From a checkpoint of a small masked image model: encoder activation geglu, decoder layers 2.
Rows from block 5 of the encoder, named by matrix and row number. Rows with one number belong to one attention dimension. Each number is 500 + 40 x the weight over its row's rms, rounded and kept within 0 to 999. All counts start at 0. Numbers have three digits each. After the name is the row's rms in percent of the matrix's.
# v: attention value (encoder.blocks.5.attn.v.weight, 128x128), inputs 0-127
# proj: attention output (encoder.blocks.5.attn.proj.weight, 128x128, transposed), outputs 0-127
v.12 102:594530562518580466493538549490569467497431502521572483509532491499514541577548536489581505542479500518505512494466479459521582492436579473420518504505598524431486476513586523467494476519497418426536523493557503493480487469465488525469447426520489506484477503489492521510463447561577521497428501470592500457523563516510498471499500454500496450508476438540520496450481514504503551510471
v.13 087:523481418429513495500517540483550519519475536525494470533549483475583488479516478483493470492508502525523526509521493535517464509513526448520488508504442527479464445522637424547507517526491602520472513597520470541508625474465488499441522466545463500552448484546465478562518556518496448507448436536424431479526502557575467558533486546522517469556460488417502506472515490525522497510486
v.14 120:564522502568537463506469424506442411437449484519463568502487490546458451532461489492525513558535491505472490490554516477441490503565513529519503509490513453512494451493512486485513476553495483492496524559468519541438458507579500527475519516482539609448536480524462539494517492442460513554458445540525505595551457468399524538501524465475535515375506483514483526469513514417481473418459
v.15 136:387524428504407514558511517525418496492517443518493520501564500506410499418480492596557519474517491532542413512514489490506524511505474549588565513505488481586456543513397558522501487467514465494517455476513525507530530543491536501526518524468535479457521463529504526486503540425463515525487455514474471513441386452459466471480541503485533553436462479514515495483487517467530513540532
v.16 098:479446507421455505481519478477477501500543460488458524495503470510503557424461511456423492537554552485492451497485504574486500457541494535598512533500473470573474552448530520536505515537493505577469534433483459520446399477471453551493508584513473550488475520501513473526568509481501516568562451594515541507473431474521492564524456577496516586424534524505527473529491487510514486437476
v.17 120:488522411543571559474447526511402468495524516479521415452598493507533478564580509515536528508557472497488510522488456543470503518471582486515504506497506371429552458476525487430506508524479523536490542503538473448493564489542456499517456480481470501507483498540429466464441559489458518508531547550550482444511479431578548516496481570537524486524498483525467490502500502484410506527500
v.18 120:490489587422492453428542566506522523498529586553522473452535501496534547542523485542485384532481530497538469506497476524544582501458397449539514490508496425495498498503543484451499541501494543572525482470549478530496483500440402441486463520462580492553433567546506474530457492524435515491511462523468474490482388532539456504523449505478512525490459525472505504469530523499484502478454
v.19 104:497539517565466492504466466501502561495523519526442527449489529541514524468506453484517504494551461487466492527493510500490417555498490525426580481493466442449603481493446538433515481496508489517477515478542533530427514507482603567466539529523504443498517494568527490544512548395421444528504485524429521482453499466453516410502525543528484508495453454545528535588513479491396517494544
v.20 122:473526496451526509516459519472490457482489496452525516498463485452551490475499481540483482508506467509565527521517535457482366532508543493490489492495406583513515426528425517471511491533507530575517493463415461569518442482499491498480541500513536438461533428540543587452464504466482509421582518469493553483483531499450515533470497449506474484554611454547487502440531494510575509566466
v.21 131:384474421510459517546431546511423460494510481504510526513489481517524454561498480544461498490411485497561517497497500469475497480554507476558476494490530601543513529514474532540503468555489558549495482591488519442565457548527495492536444483492509484471513421456509515507410523478533536508509522474479437466497514510490546574486490417485495472459505492502512500458524521495361478592499
v.22 126:463580567560465430458532382488582472451494576524484430526497530546526470527516469487535440512529539507562485479522541466493429565526516524462458494520529480491573458502510442476499433477494463466515473559490505514469518525432518459461538531488515481501481489516523506458558532454519444457487572476434525512511478594468507462526461411476509525491464476450450517427495510465444491529459
v.23 109:579506537548464486504450452514535440482472530599447511508545497559509509474454500529541517469453583475437480485449538539506506511508527583408519493488450533543562543539486569505505495424499424482479497480484555423473490497447526520516536483512423518491523519483543414556594507576527476542443497537508541528519485442418441454514464528504498459492449479485519507534472485485506533484533
v.24 101:542461561506499531495422493490498486521489582524463460464478497499541557440505487445483441476463565504468519528491502547518421520508455493463503489489419530428543519523476520521523515489483561625506458437488474487479617489452555417498515549481465479506483502517472414508555577534498453417561504539474549467459534488420533433495471571494499491522490490451526514451509510505497503513516
v.25 101:443505443468486541552492524523397481534553507535479439462576505524505572423464514529506535445476541507517487525449490494533412474456471437449467490464492529520522555489499482484507555544484510572447491467486473512529562469468458469455536591483428470498454533522521506526510592484444452463539426543499460423440472452541506519528510553509545547443467450494527479515483516487512581494486
v.26 087:429480549563527496508506542458567530573488496542422481432496480451486488462521519481477535538564464521503450515484509518564504475468408442512506466515549453444570499519499479485494547418490513624500478421530493427557590507477491495563478466521587420498476512526510441505503466552474509525490446463490513505490540435584448470470510511482496551515468539482500483556492532487487521519516
v.27 092:421491494501511464501407534502537431519513519570502468444543510474588404549504466507527600474478478525554510476476534493522448538530475486444532492496508527456584497522487534484501508419472497482487523500491520427483425522491515513546479495485533489437540419509501419534508552529492486571466423538462465454508530481528457466485464548504465461590505472501438482549486499514445487594481
v.28 114:558493537485623503468566435466544521537545499504501505525509519496531443490439562440435478531492469494477524465514534501516408518457461513408414510476519449443507481498559372445506597528494488514506500498486458548480526507521488554485510452523469481536505503491478476520534369541510541481505541480552523532552563481551560521532523490499488478526516519504470536465518500486560531459498
v.29 110:613488507480600502505563507497477554470494466441584584489475500499481554464561499509491500541467431479483541494524507437485550475522546485499522499465517536479481497498527498498515534618494526431504566514507476515515460469608425515478427444488528548524495498505499613518398493448501533454471528460510498475499548507486573527531552510522477481448530477524543505458528504484505543466470
v.30 094:550548492556479443559476478504512466539495517585414532481447465554519509446460487440542534529501535526505461492438520442494437521553435494484500484525481550523610526545493604535488464429507486455508504486482544461508427503459470529531513485456532565496564506476524480505514496558481495510524517539528504504450499461371513515509488484488472520395461455561546508523500504475429489480454
v.31 135:465521449455527551542506477497465461497572551460542425552509509534543458474513506513486510441496522471543480518476451521514435510595461475567460498495458466579495463513506475531484486494499552518529501534472474460528387540508392443538535508525461549499508407528481492428516586531518531486481513507412449553550503502547482570525496493476509552500583531462505502474503506511416483513449
v.32 139:539536514604565497440443510473522478498445494488499480539431507422562506455506448511571460537562415492442482502521475454492542525464532443493518491501467405445428356593497499456491483481513483535525541531569550494485533535528523521471498473521515511511497515522495500493547453484511510476492565481459540537520584473486544426448500524494462501517532491499498489469503517502603488497496
v.33 121:470460600595512495528425495525468528530493542481552483476492494527506507520478488526534423445401560465515495536482491492532595484469506468393440515506520538457565520526539430445509494529501555583533467496507503451491542483467482450466527475561499499515474474486453444525549529524579446512466554502578458461517594496541555477512463480491518504495549505420505493446506505522500514534495
v.34 090:422524559546453501495546496483519525518539532486453494453502546458479533544505540494467508439425502490453504521501515517474445484415503445451499537492541527500543491428482485527514563505472518546435476462468462473463482473549573489541505596481443410479511518503520496499503598424468463494525479494499491471523479538640470554549522508511513504550454502490512497623497502524506526572466
v.35 101:552456566524538485443559418452557446516414486541441475519467508468519528461517544379478419570476481509480486470500532466478453498540541511538524500466387502472473545523495485517519477519508473483543531471470527532424481540504486530488480452478503533566509523520481519504542451535525512475474516537480549519513458454463537469456533556506479479453445438576508577495512510422513455428551
v.36 103:519378508494548537491490454468509455469477467556488517520457497526583515409496515454516554491516568495549543470491511530475475465556535570472454507500423563495438528544521458552510505535499562462478510495466466546472379458470490516451525488517489620505540452495514526531503483526495534514450416537470477467532558471497498577473438540491517508491478479528502509392495501474475479512480
v.37 116:508460454409517508447502477521530601569526435493554509467558509498503556495555507506505506493520430468524438493520526485517487521433538483444577494499492504492518529477523520530508488461500500433499549502550521512491519511472529464482471487448524449500490548574489550502512610462540443475476437486433454441426491571492490397520573564515494471499426460505514519535497525483408512437515
v.38 099:418481477500466463484435500503545491497510480505566505497591484513544441585462509474496450591442490481472469467529488526551452545515454504551512492524436504509514513483493467629476509486504526551530489513489548471526488546474529487601458425514526517495475514466467458506558497569649515533509559467470489510503473568494528519481473468478511464491488554483458508484489503538454399512529
v.39 118:505582499496483498477391553496462525503560510528525436506528511540556494487468535548548495485526483528564494488467479462567520550455507526420439482468506438508537430535557511430485497521510451459481551521582446522466428509447485533537552448514476498472519503501519526510529443546467543543494598516601471501465500454562526488449477465501477469512584446505481469491498518545451557457453
v.40 092:494482553538474547505438565494477533503455452536515546486488501546519586395488469550555544444535573516487515529465530532520559487463520460409528503470498528497523477524470598468519516430501538505479500421504570479496529483433557474447489521509534547496470567476559530518505415508470476459502531455544456478440513490402475489446503542535482468479431486523514468488487500496518599470494
v.41 149:516524514471501476437594488475593466489437520459521474552533486510552497469489450434475494473497507506486574483533497576487443500438503498467446515528505479462410457527573518531486509478513477450441467466496542542518512503474494544499496468476413541519496556461560484526445419538478516481450640525453537519489526562529519554471451527527448482609491520565524493513510504510495477471489
v.42 074:523484572447575453480555487463598563542486455488530514493477470466539539461476588459521495594474424502459476496489487473508449467419466422493448505518443509458466474550534478532491553527510526484472503496489455491451485470515497589546482448517496472538479475476550552586461434572528493512441462458540472505477550506558529557478524532531496466541475472533508511556508543534542488430470
v.43 131:572480462486507483500516483502552540484474535486476491515530498509507509539545546438490547537560514491389512477510507531453420478492570519535545500511480510482510498499516556564510467483491506463494506467446531521475538471457512507518513448450417522512519571483538521477556535611514477424509549527498550458504430493373439498505532552501512486393485443547478513518499502524569456400469
v.44 103:472547472573533486578518501505482554471531469469433437478500484468555490475503494467599455493573462501558505511487499425544455462513430484450483504478405435545506448550488487480504551527505559496478479451478525481542463465476499568482475380510514427533489505564506546550488493468486471526503498553517504524574466415513493454516534562514493559500528464563511512596486483519521535492534
v.45 119:538429416460502532486558433506559490524544524517480516491482527477494495572500532483459556540493470494397522509534510520480399461492472546536512511511624505480485586458540439455507509571487462521478528525501483523494482512452508579482590509469457533472527447501506438563530509473384538497479446542504556484535433431477477491487536475499517467453526530488497511450491499474534449497502
v.46 122:458547415527454518577524524510519468507543493497489442528501507515481468430481544522568548500528497501499471524483478478534564482490520525532485512528610555569461539451465519548478432485508470436496520482536462462476429491526507494550543586539447516483538426507545476517551535436537529580483374481532506471500497472577442496520517456497509544532521546472472454506479497530565534574506
v.47 120:447482462551525496508530508483414412468493494556528484512526502558492478530481512414459443548573524510564515492496491599522525502471493543508502519506533477485519494411593449442508522514483514569501497466515511554471444484485480514457452591503502545526509521506427481450477512474523515577535494559614494493535399486555503579508466516493561498471499557533468491505500495440457523478466
v.48 104:525487508529581519537580550487422424496427453436581528564429510453461573450451461466470507505465544545511523469449449487495575429534534422510517491493505517506421511504518499493486483561513477470544470453505471515542510471499435491491450536513518513533477554447422509455441438555590469486489535485555459454521545484473474521527504541488510502508585514542523491495488515519558492523510
v.49 089:508480521553526555521562483482470437527504511486455551522353517524469514485503462435468551489575539547541522505505494555481582435521518488555504512488571407467442544499514467446517497519512525508522499482458501541569532503470442516461534508550494561530505520499406420469422397512409524511502540570477503507526509437519471462508535518492494547466508509514544492507524522475483506470515
v.50 122:534515528498577473473443523512427527420497496483488447472560515441497545538582516539534468503491483522516520495480465455478444490469559484429498511481462541475460528501470493531500539584495464476441495516492458513458568484596506482480451500483443494494474513503470492566494589515519528417508428510531470433497468478514575546538550554507517519506452391514490497453497508526616565505472
v.51 115:377550559537478519526555492466569413500525469502417458472500519529526543444495467495556539437514522471543537517504538464473403475530474441440484496499455578509538469527502537500506519506520443497484469463468492492499509485464484537415523530501463480508508469521527525502564510440583462549520487526509468443545543485563504525518543500507508554505448406560478483605508488502508562551489
v.52 114:558513567469457469467526557478557516498517596473492483491547524535519517545492511508455443489428498498465498487484515528485539471445507488458550487487564556467558539414506554460514460511476486537491511396459466564452443471458521488490486560450454369496499543544531518511505532458381459467509479482499531439501444535497409468527476533507521471556523490482490490549497492523546559518492
v.53 108:553522474522471519486518399535507498494484444535518607481484505538412586419439488542533556439444573494439519493482530488495450508515486503434445480510387545536499569549509514559494555513518418402495526498502531534482453475456462505452551471484488627495458547461505512491530474508504477479489491550518479520509535477448544509483496466481514530493497481530510512488483516461505486435500
v.54 114:489545518524558472548516575490450473466457530455516495487504464497505511534515531489533458536435438494487548509453470427491565434533460401511525518467486559541456504542428535524508525533488513477479485532485546462540478498565425572477387491477442441538500502468442560574425509526522537528501495498490481498535473488525501587541564527540527553468435447565540506548514494507542541525480
v.55 111:563530508496582543481524539500456514534481552476544460502523503488516520499533512577468468537491471524552529511475511492513471498459480391540436510484572455461521512481495480446505515508497513572505503517476472466577553535520398454483450494476492490537502547498467521482397466549405571376526613501460523497479487490493514530486544462518524534472500459480499486403533516484512548531462
v.56 096:521498460504428492514518468533556524454527478556526537506542535575450554443467537540505510483528575510408455509513495556522570474500625529455463516492472547545498516495514458497509473541498441435519500457544448503464488423464468459514627493533373589507508481485506484508544546495517488531477469534546485440506477461549421527517495469476510502490516520453505499465500508493515509457459
v.57 118:502427522579513505487526456490483517479492479480493561483476480509456542465523422447505404502500487460450504492537537513512499476455479516434539501520484499463456503480517477480503497484511525514479436464530594510529576507529612489456464505527503451538470529521469423576535512443580435469487516477412502493475571542451516402508519549516500468463443545482540489437492508462557536475595
v.58 086:495436466491490485458495591497505548480459457481550486555544502455548475464567482510501464506468467451496512484534463517512547492538492477570576484500392487541436452516489526599490457462497563518494533466516554502523451502546481503565420467479564526533490494494489513495465517509543573484482488465416463504517440559511434563511452570503503461621440551515473516531505488486488453544476
v.59 124:414532462531476511475425472520471521509549512576447497481536486461492497554471535565515470458462478501543490503447521511515464536537428550502468481473366488581541544528486500392505558493503434573518479604501502469505507542475457546460562465512533460475470471506494473536517502530426529559514500541510504572531505425500519477464487470510510541536512470486478487535492511448411484480562
v.60 105:437555470427532536445524509527458437523508437576509531453561514550477535514505469533504553471468503494529540489535511486481419560465470454449499471500411494486508471500545542500515559523482461414473512576508497542457533477539497476437467538428524511477459552516523567512492539460499449492523460526508435476451499537539553495493516535497512480504373443547478503568517505428447560450479
v.61 090:628488516520485531500567492524498522551487513458439411518495479510531573447534498498621531480516456456523521518478495454489548491494558452580484505492453415474466533494545522490525463538480553496515539548511491547487534473482440526455530443516481589544467494566525501531558493477442493616444536528519524490505517479529511475470446510517522552533489461502542514547493503532441477419514
v.62 112:534509583516455507468493427511512484497528527486435503494483497491432470448475460429446514473500586545395460490504491535444449500583445525513486500499421459501528531510484463494499528464506445505520481488473457459505521497584480569536542546476487546489531511479438454452520534529454476461535536569521521567504529484448539495520459571515477523490548515436506514618482521465468402451517
v.63 089:455562471554488428558357539507444502464491531546499467456528508489533462488506419516502497525496547551532456495485487481554517550493466479476467494510420533502569453507479453496514519467479533579512489518513480455502498500543526445517504553546539459483503515543457415486527635535602464494558457548504464455479490535484549497524468466525520525515559502426490505500522472510492473565456
v.64 103:501517481489486556573478500460501473490481533501463510485458502497511495531530479539488473404603478485558532559477464541546505545533483525497480502545489518508447467462592510499497546525522492531597440524489547436478544530515566465396529447509516538459511502439543510484518468448565584402488559457538476500438536496495500523454512517459477533508484562445420458474484488580453522472514
proj.12 095:444490449414477505520472475504411551516549502460437496483493478509492410433429478503376467423528519499484514555526490532479464492482447516576476514515477522542495536482404459501468516467519569546463475484478519515537491502590484441501530574517497521512531480530516490481572557402449457476509538536436483505514429548516512519472474544492489566469514560522486488561494539517504471492510
proj.13 082:493520586574474549471470493488439504540533486506491551489408495490431470502474539545502490544507489487426501529431500448509517519503533505508461522467514483514506551470402552437497504488501412497523467454538510458503353566519474471522491502521485460469502498437525545470519458492490608479513529474530544524488497443415577435500504480513456521469535462556478498538468441452507499501559
proj.14 116:501435469437496479501548643528561585530520513453500432512494463479546549461539462500463499429443529469516498473450501484496511493463479454470553494525495521490536563510457516523487501481507524483509492439551469490494548521425466489490488478450469451529431523462566462466498480592552485450532562490510453386491527505583474472518503496504484460566517528437516485485503520583516469570482
proj.15 133:661439554476527497452519505489629475520474566500502482499424505504582522567512503453477494529481516484445553441511528520517490497556494484405474460484486533460547434482571416447508455488493555530499558536459489506442461451506459521501436473525481490506460539499515463513460455560515482492505491477529524525493582534542525538508516511474488445546565513493498503538504527545479492470481
proj.16 085:487507445572571503494480531509568492499502500506586503508464491480499447620512477537597506502446502506489514512529517418562473518470485482488477515488503528455534438515478515489486515446493471453464489560477494460518664529524535450485454430450528482515513526515519517506447484539506514444454505441475450535459547503469481440505537498524490450564472471479457478392487478520445474561525
proj.17 112:477535614439449434494543428521576521509476524525455586507424483500459537419466461535479494478416502529562480517528491481525512482528415536517474477487501565532473462544454462574505482497495478465513447458489540528518494529446513500504552508495483490496538526488537540486537459495524488451488502475430535537480555566417409453491532444506480516528474495505495519533491553516617464464475
proj.18 115:500538421508518532541449464493487466526460402463454537517416495554449463490482532462547534430492477488466515532475508491493469500528575508510486532482505584514493496466474537534509475477496517439484507544444511475493542535570563532530528428550384469492589483515454523492518523414523490521476527482501478540492585492464546469500559562532470527538537408548548488526511460506548501472580
proj.19 098:466517480428462496514530457487493420510464464476516459523530486432487489533482501537518519484470544481521509508547514518524584559553515461538456556511484552513458504519545507498491481460491480480512482483450451451522488448530433486518430430516518510481502508414470506487450433622582532483491494477530493542477462549467470628517498443502516499534529519435488491402507494494636516489493
proj.20 115:470446473589455467483512479505488535483523505511496501511541526526447511505539531465521500504528515516465499514505470537502616491467489514498511517503584386471484597509587471520503476519493487446523499554583517458493532495466459515477465490512485551503466524420473448503528433536503499649463467528471472530559477484537499442498437522502519492460421575459496519583516459490435499462516
proj.21 115:584445594497543452434542473493594546495493519488520499478502507502481530440483553450565503566584492504444534501494503530498537525452519518479525518493467359468482454493518404534506528498494432501538514411497506550477507489478489519459525540480486507532454539491502521517536468527495458482478488518563533510533500479570447418491472574514477497539524541495457507546500439494610499460489
proj.22 120:566432438409506552560476604516420528529475409463491520517473501468449487434482558498462528450449501467447512498443471554487526483465510469504522476477464509510433550536491539495512528511481557538476515447553502465530449501594481535512445436526471537493524521484441471487486496554449538553514466549494483449491540441512501534481540515518495464492526523535602504557493531505557536426543
proj.23 099:422532434467497514551537500495479620537564459476506477481459533462475487511544493454446502543582421531553544472567539477533494542507478402556504492503519504476469497447478474445517528523501529522526490503558484538508495521561542468476444511489583482517470472560487533468434526451482498432521471484494486473459492544549554611504612466468494550522540542529492479524494464510559484520505
proj.24 100:449591455499458466490533450504505498491539380526511540496500509471461446539535549519527527522556445525513459564542533468561530491513548471541493493490508437541493486469553530459505481494505401398489524578598514501527387557528484559492484460515490469468547490481491552484487438471487517581465458460455459575487455506559472549501480468492510485487524479547503506562517497468538511489504
proj.25 097:559519515543462505442507516515592542469479389527494532528447470470507492585531534484511437569505531517476488412550520507486579533524501598550520463501505449479489400525497497467493442422509498473500507488545501481464501515480544501543481419478561506479540523484444488496490438491540556508478532436446557579490553530424470491485515477496497481540539506499506503517488584495530414511515
proj.26 086:540598480443476551467502464479412489487484556468507494519523524518507511556485531504519498422450471469535523532503532496540557522521566551510489526515430526544479503479488534492499453538508515397520468568450485510443411491533513494500535508520363535515571515493471545537529531419502474414502533512493487534480463496384576512495494501485504492508475442553499499482508430470560483456499
proj.27 083:473498535479437515503541428480451538530527502490472500496435485463402592454503486479482439548586438485493537556547515535526567516490536486540487535485457443545449479469523553519507450559495485504553479480488486540531521482497498500483537500558422444497476527484452553486490461478511474370499500466569522504502459509442540548517515502499490570490442565522523499453508379468537489445507
proj.28 109:458509467541428519520454606514386536478432515467480521458495461479482517495584438562505520466461526492535498610493467508458584516494619449549524505499483550549492535525419614575506485514498522451495475544470536449529505509489506469511517507479531556500522479500506559459483603458484513511508527527437481482501477500455500499461454513509509496447427509481509514504499497497474522511485
proj.29 092:404502534550491456499490548493502449501478484522478452500541433507536463539419457510502486432521646503575452516478463552475493482438477512507506498531543473515486514490523536516482480460510462537506447487499509503440558507422552496511533596486504462474510510462538421482572501543507487573544506528536495483589477492553449441478442512485545532518504577457464511512499540578497464554470
proj.30 091:420442477446512519475488541485517580491536479407557461529577520482537497521528497502447452482528467443533586508536528530505601550477522483488544556508532468487489488398533471481487527538497489522498525499487517509502535441535530486478459503499415419500433478503471502512450470495536485476485438473525484497515470512608495493525516507509490477556562556457489451481476381485587481536536
proj.31 119:499484540548469412434490523491513506527428454533466601461503477498487578515472501474489495553473457521455485489508512494472560485389508484471519514490587548472521521483494570528500483550501430490497517506539515544464612454521555538469471494491513440508483578449523492541476438483489473526496499538564540443465496465482535447462521478534479451482407467533488494524513442465611519478542
proj.32 132:463526518399439504548561470513458549501524518489486512482586511547453496578492477478380542412443581511574521498495517532482457511523467516484447510517558583533554649504493521525515475485492506455489465487437476554470450512507480506495542549469499492489516495474493514491489561525473481538492496513531476474490414514477510579501443459502509489473491514463513509512524452499412503453452
proj.33 113:549547422445510551479526490501535501469499464521452507506515522498477500487529553429462591580541435518492499447510495518462358494515524504608534446503485440536460487487448563587493509481495434424487467472531505517535428544520507518523505558474486542480554511496493566467495479482440532487485468525441519550520420537455441537463474518509495472479461478543523516564489544467538489469500
proj.34 088:551511435451515502480440536471454460510464389493546518538515462512461478501481520472504514574501497520534456530517495501527572528524510574571479457491456481539509480579481527439503482454487520504489496485495544505494518559476492493519504437550545595512494521490435480520508430526499490500491520499498478550490580454340551488492533507494513529441477457505542502372493546483543471429521
proj.35 096:482541432478478464541486562493481568548538563444478542471466523503438442507527482584521535463502541477531524603517466482498532515468565441432499593489558486535521487458505556440515574510476533469488470554538478517521518498484528469508476496493509446512506490492479485473478551480438484526510473483545441464522494539503550489490434481468467484529486568475473485516488334523573543558480
proj.36 094:468582466534470500495522517512479546516578520468518475497481489480441477591532477527496504552490465491487470568481479504514465481467517393523523506475545432522508530507507499497503539566492422551519502479540507428583615528528475496507478552455548430495421532459509480484515520491505468483518559475547530493505440552574528364495488491514501484516544530475465500613471455483541487506511
proj.37 112:469577552559444471542488514489495361473453565499430481511418539465487447486484515523551480518480573514508560487485514530511538520599461531533473514495476517499442451485491531417486516472497520572471462483459464470493489451482532526499504492549509462492541512481507431510472427531466546525500511475541566558512475492463477581485437511458499533550550515532534486497489456531623501543497
proj.38 093:551494583501556498475533512479453500554517558502430524472383506499471485422525519520467574457551455481500544548494534455480547487527590483467474559495456462517489480516492514445535542511479453466496497490514512475507486474468508524479514545496472464541558470518496532552445515466393474425477414521554547486486524429537507488524520570499483534555468476548532484478522385513510588511522
proj.39 106:458458505526535526517568437513558518525483467481495528500501518447472499501498425484444536513444515497456517478546543518462514474547498454578514526499494569505418589495411494554487474480505577522501457504399529511514591458542504469489463531452458523528460439527508516504455541469516438488507419503360534490515518529424467529530482512505506527514438576511471493552489469474504451526511
proj.40 092:544542443490491433502551407498556469461529493525500424509528577453520457587546525460485495574533469521523509429535500466495455480561460545553457449523497464458427575470549426481488463554514444492491481535497414475464469498521466536519521525455477450462500464541460404500508566471524490518496462512438519487494489525548482500509475443490548517531593516492492496535510557477476421493511
proj.41 137:520478511517485521564425505514383546477559507533512540476457548509447479527514569576489481507515480521491452570437481423509556514526522475524486519482510533482581527477470460463521495535489512539543512548493510451529504500573504466497504538531611477493465446529409513488555573470502505501527416495568481473550498454489507416529508463442507525422501462423483497479516417469517537491515
proj.42 078:479562476564532507526492566472435481530497555504441562476516545485479404563499460523471515432496532505551547602489485479503595535515576529541531616487534470546508539463483539436477537488519497517499469525500512492529496537506479435471545512493455482539520540489449502484540527410479469468499499499507534519513438481458557502501490540478471522491478487472527478410469357476483486524522
proj.43 128:468540507490477456507492471499486432501519450523493533489458482494487497454492476546466420433436526510562486543509508450572593497481442544493470500518512516488503505469458460409499567501502471517495518534621483461531476517548505467467469520544560489506459462552494449513473475423485527563493466505492479542503549511600545493507498465484510504608520543491504463505500477478437564628563
proj.44 096:525446544492459513454505468481516479510469577543544555494518520518442519522486506560408525492438503480440492490443505548478521499482598524526534557506587550473518592507471454508494466461494438492528492533485504464497568478477470433551515585543440582495506497419528477474511500576529569463509474496434451525470482539489527561515470430504503485536479524440477487489475466405530491554498
proj.45 114:481584537528526481506454591527434486484454473455489523505503461533499504453480421501495454463500534481589489476456456473497598511492515440473492467511419500494589379532405528554487510439500521486491471448511515499497503461554464413492437483545527508525458515515523551464479515521575466440513563446511472503490574529541554517486490494521494522531460478491486490513503562526431555504513
proj.46 113:495442552480544541465479487507465524538475464489541524513508459496545576581491441436411516518514501501481500474477528544483470497515436511479534465534420494487535440549540480464496571453493513597493487527438505572506575482497474500477483459495520482531472565482509528500480494555466488383527580513457490574495470490423572565500541522513494476468486471536510484481513525490379449448509
proj.47 107:562509491425510505485472564526569585538514471500500488491505468475465516513505516559530572466421502500481437459500479441451494487493495498505466421504493521498500476543424535568495484487501516435468478532480479454527583545503514513531567411477481526503462494513552504532528473542508518411517501482389497504499601532452444416495549518516498529536489482522503497465518608578521442516470
proj.48 095:497477464484448428459461463511559580456577529586446497474576499568530439568526578505472455488528486463532478514526502519503410484423451596492458505528577476522555478478532541534511509464489516527476534530459526524471489546511548485507517484525533520472525477534577486490545513422459511506546468522502505554532439538567533459463438494521518497460455469475488505510515555489431490472422
proj.49 087:542510471472481470496458519496524568452501540530541455512633526519547516523543556554549437445372497489466418453476476459486404476472463523460465462501508585504569448460494508569493472501509467471492483526547488497506481523580531484517512491463511497487473500543563565474578592490560511491532474510514470465502520552463522502489454444529510454529511486470473525493493582516539477497474
proj.50 112:485475491471446515511557495516589451541495472522494564511451464531467470474405501470457516503535545496488480518521480537513544476495455543596498476510526472517487446528532499414482478431507530534545482481563517460523482565402475487517523497504555493504518520482532525446526411448489462554500569477476517574473552510479442429465470461511507472452560594490480516574485559523403452504493
proj.51 110:596458426505512480487484484491422618524470469536556513525533498435481492550497585505448487569500532524464464480478474535531570536469581551553519502490549415482474520507500475459486456503501555511478519509526493489493471489563499487560494463499532526498492519418462444520465482564443518473475495500477546544478465508397514481486458461486494479478529575430504482393488511472563449481521
proj.52 108:414519398519509513523455427533428463511495341525524538488439484482455496463521487463545474493589490496528495561504507493557489525509477528540476519500441449543460472509497498512498516445484521465499462601552512443513568523533477524531489416567517568519528476494457449504460473506558522558488504498445453593514537489456555544517510481519484562466508493523523501480514473471469459500504
proj.53 100:481446490508497473514514644493475528440532520493495404511525496486617464552527527467456461582486515527517494469554498505448506480486512493511543474488592481464528442508466510412504431502501561576449514444507446487490554507554567522549413559485560428482518444520494474519483522526525493540484512507477531434478498512572477483507534506473532480471511499467510492521486592558513517523489
proj.54 106:537460555492516522451534472485530563552489475521508510522516493495479483442489487508424521499590556485538469524531483528498493525440572594527503575529514462444557473451607466460519476470485454483509493504497502538497543504464558444499622533517526535512520506466529464493522471412515507435505506500569483501527486506459530421479471485497489468487571555425479517458509382527521432490511
proj.55 098:450484525511485442503472499519532495457494403501438533521471462525490464457520470431519478431499546471498452463533470485439549479486511620467528479530486517510482459504534508532517475507478473390502487512561532552448481480500556513507552474542456491457516470532525504483561540391569459613499466504529492460521571521513483434485448521521516462491525541476515523627520552513537501467499
proj.56 094:482514487483549490547503499492446404522445489480467452510458519472526478530525524482471488513435519519558497399494515475463426470491381507547511448487554484468478487531471496461504552478499553585462491504468506491559484555561538478492410518471644463486482499538495508462493482515491492477521546507448528549465546499464524491500575496485507493503446460575483495529477619529472494527562
proj.57 114:555605496418481498504485517510503509473446484540505425487509523478521463546471603528484591489504519542542500469464478501454452519566503499525476457506490518484536472521494521461505512463483443482518518507477419435460421512471461509499517519486555532470553512493510566461494526557455579512523488497583502523484400475539480595486493433482516526497571445482489504577511576549472474475422
proj.58 091:439530563498482461513517415465511426539514587533454516459416493534441512522463525496498544539555457510528460577448509493512484518522544475469439502501542527515531549485536521434495563571527448497525487550464515471515506530476525502485557511568455423510476502464481495528485496487475459520520474532648485512515518484522556431495547534468515531454545468518535493479514372513535505468542
proj.59 115:576482549514494512510575509485546513474454519470511505523487538500495478455518404472533548562526525518450525434566541474506495484538596422474564486512592494448472454527437480595494402525505551424519520410513484543507506472501548475535455494483449548515534513481492525495470501466564464444477501474467554446436473542473486555519510491487507465511458556503496519514502445537589502524478
proj.60 104:556468547541436465504500543474536608458508494476468467519453494433540484476522552495524458507503550531466465491486503482501611535553535535515495477503561505486470491539456504439507446483513569581480514439491495475491494525435575528547522458518510461499519497482454402533506461513486483504501538481496573506495517492415419488502509512500522532504608508480534501411508538583573420503493
proj.61 084:412529476554527471524477479492528521471556546530562576502523497491493426566464440545412532525519552512474479510507519514582453519531512482475536548509500582509531515535436435528503514488494440513482477458482475461528468509499505506530446556517474434500520539447499549491468514590530517382505465458488470513522440536493482469485487501496501451506502498469418508504482402429583502592493
proj.62 099:478493391469488488509508538495465498480498478513555491511500500515531519533541559542557465522442433490545496482512522439536513507438514431452509478463581522495558418500529566538500462538513509483482532514546521565485460536408542441506494488468520476471464491535539527498473464492555520564469454446489474420459496472526459520535548439514518474511439460529500510353475543507550576533439
proj.63 082:485434534437473604488560468529540527504552449531507535498460516498468538537509631463505540494514481469461522429541540511466493452495495534504521450485549433498448502500559547471516483475511447494525524452510534544492509558385500522547561481472435519469505469487492574497481366516472545520518522494478528504494539463503446525492553561522528503494428493572548534524503559521506524473479
proj.64 112:478505519491488526431549443498490530533526467503486507466552509493495468517488504508477519541433498489455452451521517449491486487524533466497560404487448425542562471520432444431493517485492521518506509451582469508537478484540475546575447570530513491546465487471473493499488502530450479565483418503522514464464542532528528499521520524521500470528448469539491512450510692403532481466529